config = dict(
    gain_aug_db=10,
    input='mfcc',
    stem='single',
    num_labels=200,
    init='xavier_uniform',
    beta2=0.999,
    epochs=149.1,
    decay_fraction=0.4,
)
Rows from block 12 of a small multi-label audio tagger, named by matrix and row number. Rows with one number belong to one channel. Each number is 200 + 40 x the weight over its row's rms, rounded and kept within 0 to 999. All counts start at 0. After the name is the row's rms in percent of the matrix's.
After each channel's rows are labels from the 100 clips, of 14848, where the channel reaches its highest value: "top examples" is what is common among them. Only what is clearly more common there than usual is listed. The data: read English sentences (LibriTTS-R). In brackets: how many of the 100, against the usual share in percent.
# convs0: first width-9 conv (model.blocks.12.convs.0.weight, 144x144x9, standardized in use, each kernel summed), inputs 72-143
# convs1: second width-9 conv (model.blocks.12.convs.1.weight, 144x144x9, standardized in use, transposed, each kernel summed), outputs 72-143

convs0.98,100,167,206,192,185,167,149,194,251,142,192,211,263,269,169,210,144,205,169,141,150,218,217,195,208,195,183,207,259,184,148,242,217,194,193,172,209,169,268,170,181,192,45,224,183,226,181,225,136,198,146,189,251,203,184,209,247,227,117,211,216,185,244,237,187,222,208,154,220,242,175,193,246
convs1.98,093,220,181,253,211,144,193,169,210,184,205,154,265,232,158,181,197,203,158,245,199,219,201,225,196,175,161,205,251,183,170,288,164,194,216,212,207,162,274,207,157,196,51,244,193,233,184,202,156,204,180,247,257,224,163,136,233,213,123,233,192,191,216,261,224,185,203,151,191,225,106,229,183
top examples: the word "his" (79 vs 10); the word "he" (41 vs 17.5)

convs0.27,094,147,222,259,194,206,255,79,169,212,115,228,214,242,222,204,254,158,240,203,219,171,194,209,219,93,249,148,199,213,176,198,85,247,167,264,200,194,210,149,194,178,207,157,118,213,230,185,131,227,208,142,196,223,216,227,162,203,184,157,267,151,210,156,225,194,217,189,189,242,170,153,202
convs1.27,093,207,256,208,171,222,209,149,151,256,111,223,219,180,247,238,255,168,249,260,244,240,189,247,251,142,194,190,209,284,177,220,130,199,149,294,221,225,152,174,239,215,237,150,227,250,194,206,132,243,211,193,222,197,249,217,216,221,258,160,238,103,262,208,259,161,237,194,198,226,131,166,164
top examples: the word "them" (26 vs 2.8)

convs0.38,099,175,223,215,204,136,261,206,178,131,211,219,138,191,258,238,160,189,147,196,203,216,201,178,236,169,180,204,223,207,198,129,185,200,242,115,182,181,239,155,245,206,60,220,206,236,153,217,186,182,222,93,185,222,214,253,177,143,184,219,276,236,200,203,189,166,111,216,209,229,161,181,218
convs1.38,109,258,165,177,272,155,241,177,184,86,190,206,127,250,190,216,157,196,246,199,169,271,238,219,206,157,190,154,215,232,207,156,163,226,224,177,190,170,233,171,252,177,96,229,221,197,202,189,160,162,264,132,221,242,216,217,150,131,203,187,243,214,185,227,187,146,179,158,225,224,137,166,218
top examples: the word "his" (38 vs 10); the word "my" (35 vs 6.6); the word "her" (26 vs 7.5)

convs0.53,105,134,197,146,213,233,253,163,160,168,188,198,240,207,155,195,209,223,211,206,268,190,168,236,215,172,123,175,116,217,207,178,265,201,133,242,172,183,210,191,217,186,147,195,234,181,172,208,179,169,254,198,201,219,217,212,207,217,263,125,263,177,192,201,176,238,165,139,185,219,194,294,214
convs1.53,096,156,200,172,200,222,225,131,180,230,229,208,244,221,190,231,213,182,209,242,220,195,184,201,230,177,143,186,110,200,182,177,246,212,129,230,207,187,155,154,237,138,165,171,213,177,195,215,139,208,247,216,211,197,203,246,195,191,254,146,185,161,189,192,198,246,131,173,191,192,183,292,181
top examples: the word "been" (46 vs 3); the word "has" (41 vs 2.3); the word "have" (28 vs 7.1)

convs0.71,098,171,164,267,170,105,267,222,177,252,178,142,174,197,229,180,207,215,188,211,242,169,223,222,196,248,161,156,151,165,249,192,188,145,275,166,168,164,148,214,290,244,206,158,182,210,229,157,264,226,199,254,154,216,246,244,137,190,208,160,242,175,218,174,171,164,248,217,241,195,195,157,239
convs1.71,104,174,187,197,219,114,239,228,200,207,183,188,176,153,256,203,213,199,154,206,200,203,228,177,163,235,175,178,176,193,197,203,194,127,304,189,276,174,142,246,261,222,205,133,194,227,233,125,262,217,220,264,74,249,188,274,154,198,269,202,190,216,199,204,169,162,273,279,222,201,149,168,204
top examples: the word "just" (55 vs 1.6)

convs0.89,102,123,194,233,208,202,224,185,216,136,211,274,107,238,164,217,205,194,215,214,226,185,244,216,147,278,205,253,206,178,191,160,118,227,157,189,213,241,205,194,212,231,222,127,195,210,245,176,216,197,172,211,218,243,211,142,132,207,183,248,265,205,171,138,222,250,222,92,157,245,193,145,238
convs1.89,106,160,194,234,206,263,194,235,203,167,210,279,118,268,175,175,162,196,213,210,191,205,217,181,202,217,191,171,196,205,220,138,176,175,204,187,252,252,190,285,175,246,212,202,221,164,260,151,180,198,174,168,207,266,168,146,167,225,162,308,150,264,168,194,208,235,196,80,178,238,212,167,214
top examples: the word "little" (49 vs 2.6)

convs0.64,097,236,146,125,210,238,192,101,254,209,157,208,135,210,192,203,174,216,198,171,251,127,202,268,219,182,163,220,194,177,238,231,233,190,155,242,276,125,232,193,206,252,230,205,241,139,203,290,155,106,188,163,236,204,175,202,198,147,217,164,196,199,187,165,147,189,196,264,165,242,199,152,156
convs1.64,107,210,187,163,244,270,180,141,248,146,162,190,145,191,255,180,236,184,206,159,227,144,189,256,259,232,195,122,240,199,140,228,229,160,179,238,259,118,243,205,191,237,230,219,219,159,235,265,224,67,205,202,239,200,185,186,207,236,263,212,113,178,152,192,155,209,164,281,208,188,158,196,179
top examples: the word "what" (55 vs 4.3)

convs0.95,100,151,183,217,110,184,207,195,199,164,198,185,171,294,217,193,230,206,222,130,211,199,183,172,197,201,176,205,226,245,178,127,141,173,181,182,296,226,237,150,187,176,245,159,179,219,247,232,198,166,213,217,207,193,203,165,205,156,210,208,219,244,229,233,192,241,263,238,221,195,153,242,195
convs1.95,096,208,224,226,172,207,239,173,204,150,188,175,197,234,224,179,199,189,148,160,231,220,230,136,188,234,134,217,168,242,158,188,161,234,219,206,249,166,270,212,175,141,337,127,170,187,238,138,159,184,216,237,195,121,182,183,142,175,166,224,172,197,168,211,158,185,230,230,205,163,242,178,243
top examples: the word "these" (59 vs 1.6)

convs0.48,099,208,171,198,188,193,215,167,203,214,166,152,231,189,240,219,209,238,250,193,145,226,183,112,206,223,209,158,215,245,153,223,154,176,238,197,147,263,251,153,192,202,215,222,172,233,239,223,173,275,171,144,152,133,230,207,252,214,148,159,180,168,222,215,205,223,159,152,173,222,148,186,168
convs1.48,107,233,155,162,189,218,227,182,208,224,183,180,196,175,238,227,141,197,241,143,152,226,182,184,255,170,185,160,194,224,154,250,178,169,218,238,131,211,285,195,179,232,213,175,191,208,222,186,175,237,144,165,140,167,292,169,296,188,211,169,173,224,188,232,205,221,181,178,181,151,154,247,172
top examples: the word "his" (75 vs 10)