{"n_mels": 64, "hop_length": 160, "activation": "leaky_relu", "init": "xavier_uniform", "steps": 9100, "lr_schedule": "wsd_sqrt", "final_lr_fraction": 0, "warmup_steps": 270}
Rows from block 12 of a small multi-label audio tagger, named by matrix and row number. Rows with one number belong to one channel. Each number is 500 + 50 x the weight over its row's rms, rounded and kept within 0 to 999. All counts start at 0. Numbers have three digits each. After the name is the row's rms in percent of the matrix's.
Before each channel's rows are labels from the 100 clips, of 14848, where the channel reaches its highest value: "top examples" is what is common among them. Only what is clearly more common there than usual is listed. The data: read English sentences (LibriTTS-R). In brackets: how many of the 100.
# convs0: first width-9 conv (model.blocks.12.convs.0.weight, 144x144x9, standardized in use, each kernel summed), inputs 0-71
# convs1: second width-9 conv (model.blocks.12.convs.1.weight, 144x144x9, standardized in use, transposed, each kernel summed), outputs 0-71

top examples: the word "in" (55); the word "himself" (34)
convs0.49 102:467413503493542510520479489506440475628447454526529482487490458488436494394519479428431518504474565461500488456530509574455430470453548564531516465556466479538520573494580507606409518517551472431459547471427442444526
convs1.49 087:463468505477455531433484514463482466556481420525558430480551465506423543434503506485512511491502508473425490424484469559382453532448543653506541496516460466582461532495520512585352510531485436486478467571494553522515

top examples: the word "we" (76)
convs0.36 106:466529465510570518539506471451503555493496511450464604503582414566571450458480488482450425495610449461461512445406510462575502492430482449510497539531570448499421561535492565459509491401515513554475509628454517517408
convs1.36 095:462513419482589533547478450383457538545474513515537531531611439541529499475510494528510432575644457512484490420470452490502504520446448550598573579457504440539435585524450585523519460467498478549440506623437557543425

top examples: the word "are" (27)
convs0.100 103:486483439531504589579562459514491504472521400500467453414536549352582519505470469528474440448478515507465512490506491599579417472413500460532510460416542555539461475464565443499535492570473522475536437557456448545469
convs1.100 097:425447455487496552540560496459557461473553457488521500422567597427523504415471398560597415442477505507484511492504442585540470457398485411517430428470545552552456499566604460463514543542502503507499476512561451461499

top examples: the word "that" (77); the word "at" (28); the word "but" (25)
convs0.31 097:546489525521522374503523509471460474515525522441553459503468521473600487504446472458475383515538470520488543474558454488489512546453535460523421479469582412485602508543647539441504503452431521542475499496518489403511
convs1.31 089:538490528470499477508511516440446405503563528504516478516482497517547365477517491497499454550492522479509484502605484458505555460475643470468493483510522423498616526582693483422473493505401487484478512496505539438541

top examples: the word "old" (35); the word "all" (25)
convs0.54 109:475545569481537545419503499490470486569547466467422480539555499540487447427679469434458506434638492510481494503673507515468557481535465533531462463453476492497544545500543533431481452514502440475573490482449538480520
convs1.54 088:502530617436476496528585489517454452486570543539385515574497514579489455465629497562469478442692494486527476505585414532425528514494479508538455489445493536504479589489480541504477484495553416539549520522418538506506

top examples: the word "if" (71)
convs0.61 099:500542434562482555486496515457479481570465566514563550468478535463520475583473476439570524435458516513562603421431565526489487463581430430499566527483503553533498430488448506511520427458514450564553462501477469458544
convs1.61 100:556523438469572531511490534457502400444458502496524629433482498475482466701517524480555535464426541494534533521437528492479491511550439501497579526545458470518521481489455493493532485372531414540574453514496479488487

top examples: the word "got" (29)
convs0.14 101:420507497521520505446517506428525546498624470467410501585478445442417576483470409435462424515511475607466449616462540521490501497542503447533501494504395560515550548464500440471437445476527465548625487481530408380497
convs1.14 103:423572450558513522498585559393563562525669488497453471528488454439458573493501485512455469467557436623480442528451446570427482531540479458533471472495446570531552492500428511510467473509555495607600496486512445439577

top examples: the word "said" (45); the word "they" (33)
convs0.85 101:450482480412487563572474527518397543525534515466427522441534503535535549451479487458496603533461378556455447499382504498480428411439534413450509529487451544516475446438567400511510462416488509472400509539452480492518
convs1.85 095:503501497515452545570436493493477516511488526470472476514546516535482528421468516447552580510430375572424485586468502478458462476534560425485511572481449485505448484481547460452524498480492473507469597527464464489520

top examples: the word "said" (69); the word "my" (32)
convs0.94 091:544560509533478439453552483400465422545563484502514506522548537386478542587594465471490531423483483602531456471425490474532445420471497499465469477492425499446420458530533453553378539476508498435495465462461413475470
convs1.94 100:512536476481416460480565545423485488504531475511549431502577509383430473577537464520538507475512484538516408468476505462562447490451515528494540463514487502458429444536491531500384560493472580498491405484477473442528

top examples: the word "are" (42); the word "eyes" (32)
convs0.51 114:457473514437563533470537459424483523495521472431471481542444617401509497450565442438459511516510582494583485420531383498475458429563446557423507509458538561429505483475461460524472465535454432490480521518386496509530
convs1.51 105:410476500464528510501487403402448552499531472423542418502469570388484516490539479518492547488494601483546458484521481442449514478607459534463491530402519569474458435491478438551446564544497464517460590526375448497517

top examples: the word "we" (42); the word "at" (25)
convs0.84 090:521513402460521475509577460556532429510459502472474457530528447567478499536499528464536519562523448538448508458504568471439508542495494416562448458511488443475594546588494468474383567524427529373581529549499527464465
convs1.84 102:581449464470527449513595442558505429516403530460476513526509468581457490494537468508521508504573479456441490420459478527412494536498526520575405464484535477483630535598511441516444552499382557377601553562449462441450

top examples: the word "in" (39); the word "his" (37); the word "face" (29)
convs0.79 100:533452485496531550465483443487544474486460520576477483618472459426423491504477465491448479481474476558516513501454441463558515507557488506481438491445516504477466526404561436488415548503454518440507552511421432526521
convs1.79 098:482499445520502575456483472447552460439447493514466505586455548496463470480438463496533412417521492509470509500460463496520525470526496431559357508436508514502387584460517453560420496464438533374496574470473420544577

top examples: the word "that" (62); the word "was" (37)
convs0.76 092:534535549483495429495470503456455456452599460480491526512476413415572603619523471431489467449542487499482542506460393455521443460471579593567469544417400394506507542373547473412454560491569455514507457477469584503437
convs1.76 102:521536454509541483484473441494420461471541546516501564538462424440628628570481437533439493438534475557490495535470368488525481497462657503582463570468458372475499532464549503497535563485544416471521459430529549512422

top examples: the word "if" (94); the word "you" (54)
convs0.47 093:402443519549439539524443499463435501547507520442492595537477487453500405577602446456393475435474573509498506468537477620508460496380473444528484409460577402578485469519458505525522506499519545394489539518518527518517
convs1.47 105:530431525479440532524484519470498552480520484511438568480508427492521439561632459518459474479478563497495549494540469558457496517429471522477575429440542409571438447524424490525531486504475529434483533515518532427502

top examples: the word "and" (83)
convs0.138 111:435426541549567498504531459515594545428577468457537402452399542503488496479534515459595448513505507446459438560526502539516433517465530586495520500482520521482386580499538492495604522449576458540380457506538565522490
convs1.138 089:467461537502556486464487497447492556466609397473536454428436499496484459480588469477560541410530535501484391556494469483491426560484461528451479479495518532468438509501573453451620491409539515499394399425466561518463