config.yaml
arch: "jasper"
n_mels: 64
activation: "leaky_relu"
stem: "single"
optimizer: "adamw"
lr: 0.003
beta1: 0.9
beta2: 0.999
eps: 1e-10
steps: 9100
weight_decay: 0.3
Rows from block 4 of a small multi-label audio tagger, named by matrix and row number. Rows with one number belong to one channel. Each number is 500 + 50 x the weight over its row's rms, rounded and kept within 0 to 999. All counts start at 0. Numbers have three digits each.
After each channel's rows are labels from the 100 clips, of 14848, where the channel reaches its highest value: "responds to" is what is common among them. Only what is clearly more common there than usual is listed. The data: read English sentences (LibriTTS-R). In brackets: how many of the 100.
# convs0: first width-9 conv (model.blocks.4.convs.0.weight, 96x96x9, standardized in use, each kernel summed), inputs 0-47
# convs1: second width-9 conv (model.blocks.4.convs.1.weight, 96x96x9, standardized in use, transposed, each kernel summed), outputs 0-47

convs0.10:420466443534583491557525427456432565537491491506479480479470506514480452483589521403484522547452488536492499535484506463581514483468538507534580
convs1.10:425601527494369470543552561475468551565410559435491495491555549564460450513489493533531516517568554514534609496517463509495465488590531508498541
responds to: the word "not" (28)

convs0.64:452440473521509536606541458465512443508414507467480573500532357542535491446395470461509561519575509502518526524473579447517469565418449498552506
convs1.64:461461582525508474556497525477572533522482597554542491501555514515538541485484493505510442504616547471473438558602540434398583554440502539607483
responds to: voice: female (80)

convs0.23:444487527610450357606524433444515483472419503472487438491478485494491462504406428479460452509557531469471491538508546560553524462588511533469588
convs1.23:505550502579567493641568508532509523525530510541549564549598539513496583491442499519481579477561506519559563553578621460514536565549580526528559
responds to: the word "be" (47)

convs0.28:495567563512561513540535538485478462533456504474475556532386563495529479497471481368489500568447439521515509517510530528467578485518590546525558
convs1.28:506516528620599489622569517509541559521551493535519550546574537503492560462432498547502559485546529501550539586536634486513547560552588518523560
responds to: the word "he" (68); the word "his" (31)

convs0.54:462441443578475526608556468444441547506456455461457466473568523501483454552500511371553549481501545502475481490491583450471462476514487520517510
convs1.54:475556566519471428573564463455507536492508640595517496525552509499550487482512597513446499487630508530532526526621530470477541480542506546520517
responds to: the word "be" (28)

convs0.74:451579524576471380491510418530520452581485508512476546445547476510529500481454468471539457505571526430494465474487580575433462482444470560509568
convs1.74:460555451554490464563499472526494503533533530469560440528509495473496505530550422544538537500514488458530568502541589370501598519545509545526529
responds to: the word "be" (27)

convs0.27:512548477551629502519540431495463542590537429423447520525471471441477551547498460388445573535473493482514558504560569436551489468543541491492494
convs1.27:526514593574559565589559478533563541508524490527503558512599505570420536537513506569532564488522522518536514555532579503535597487539578499456582
responds to: the word "he" (42)

convs0.29:449425540463454463431558514512481476461523513483416495409565472517512509411416451555564447532506540497459504556511449574434470484522433509451477
convs1.29:424533480482487475503422483454524493492372458507461501564419504458505430593524485435494568515427490493485427430467484365536523504465508399518493
responds to: the word "was" (44)

convs0.16:516451523497488402571432528490485413543450449520537527526459491495477435592468376449504476424470444467488489448511565465500428574500492517539632
convs1.16:504576396514410581516601424493483541480487458532460523461542553568478538501379529481418532521536513468525539489481471482407550465603474499609519
responds to: voice: male (86)

convs0.65:505444539543459447541477474412424433558528437479550513454512562512440450455445507532479528416541459466508490495473547468530531476503448561508548
convs1.65:521646455538472479551575528569553592491488504504506548558514515513526523537463509490496520543561534559425560549451525534457556477535592412507477
responds to: the word "but" (29)

convs0.78:474464488542625553567549506410473529535479332472435503414470403519431462461513530475400462411565509466478473618459565578557528542454534551524489
convs1.78:473537684468471475522487609593517573511522433484440515572547525498520420561463527469546512482500523576550393527506482524525554569550563464446459
responds to: the word "he" (62); the word "you" (37)

convs0.69:457537567579534499607527447436477446506486490433519585570567426488443449489365459495442489457535443406472438515460507497481451516503524479509543
convs1.69:508525528612592484624562513522537562524544505542524543551577534499493565479441496527503568497549515495549529569540644491526545559554592519526555
responds to: the word "for" (40)

convs0.59:489421453429530545652478492504447473473506542508528533553369485386511477488464496472498547557508457511442433532458499440464446509505561559562476
convs1.59:557515509529518441565547425540482608465519537606549487529486477490446485559478537568388499530502500517447445484453377522541465470588449413493494
responds to: voice: female (80)

convs0.43:472513533603455438490611434536511574535476490485485436537501493484514441491467494461473533518513429447470457412486618549542439500501526538487572
convs1.43:496568552581578381529557481518534556506510529568608585539505516512506523495488488557514503495534530485517556607536608471511529538626524500528490
responds to: the word "have" (31)

convs0.83:501456498577527562644558484464495462407382543395530583559453541499470414471492508423456512460526465403478503460461616499490513533467497557508562
convs1.83:489466602542568438563498565544568534541544445584566593523589538559581629486463556520488547488483533515483553584534512557516531523540550523504498
responds to: the word "not" (28)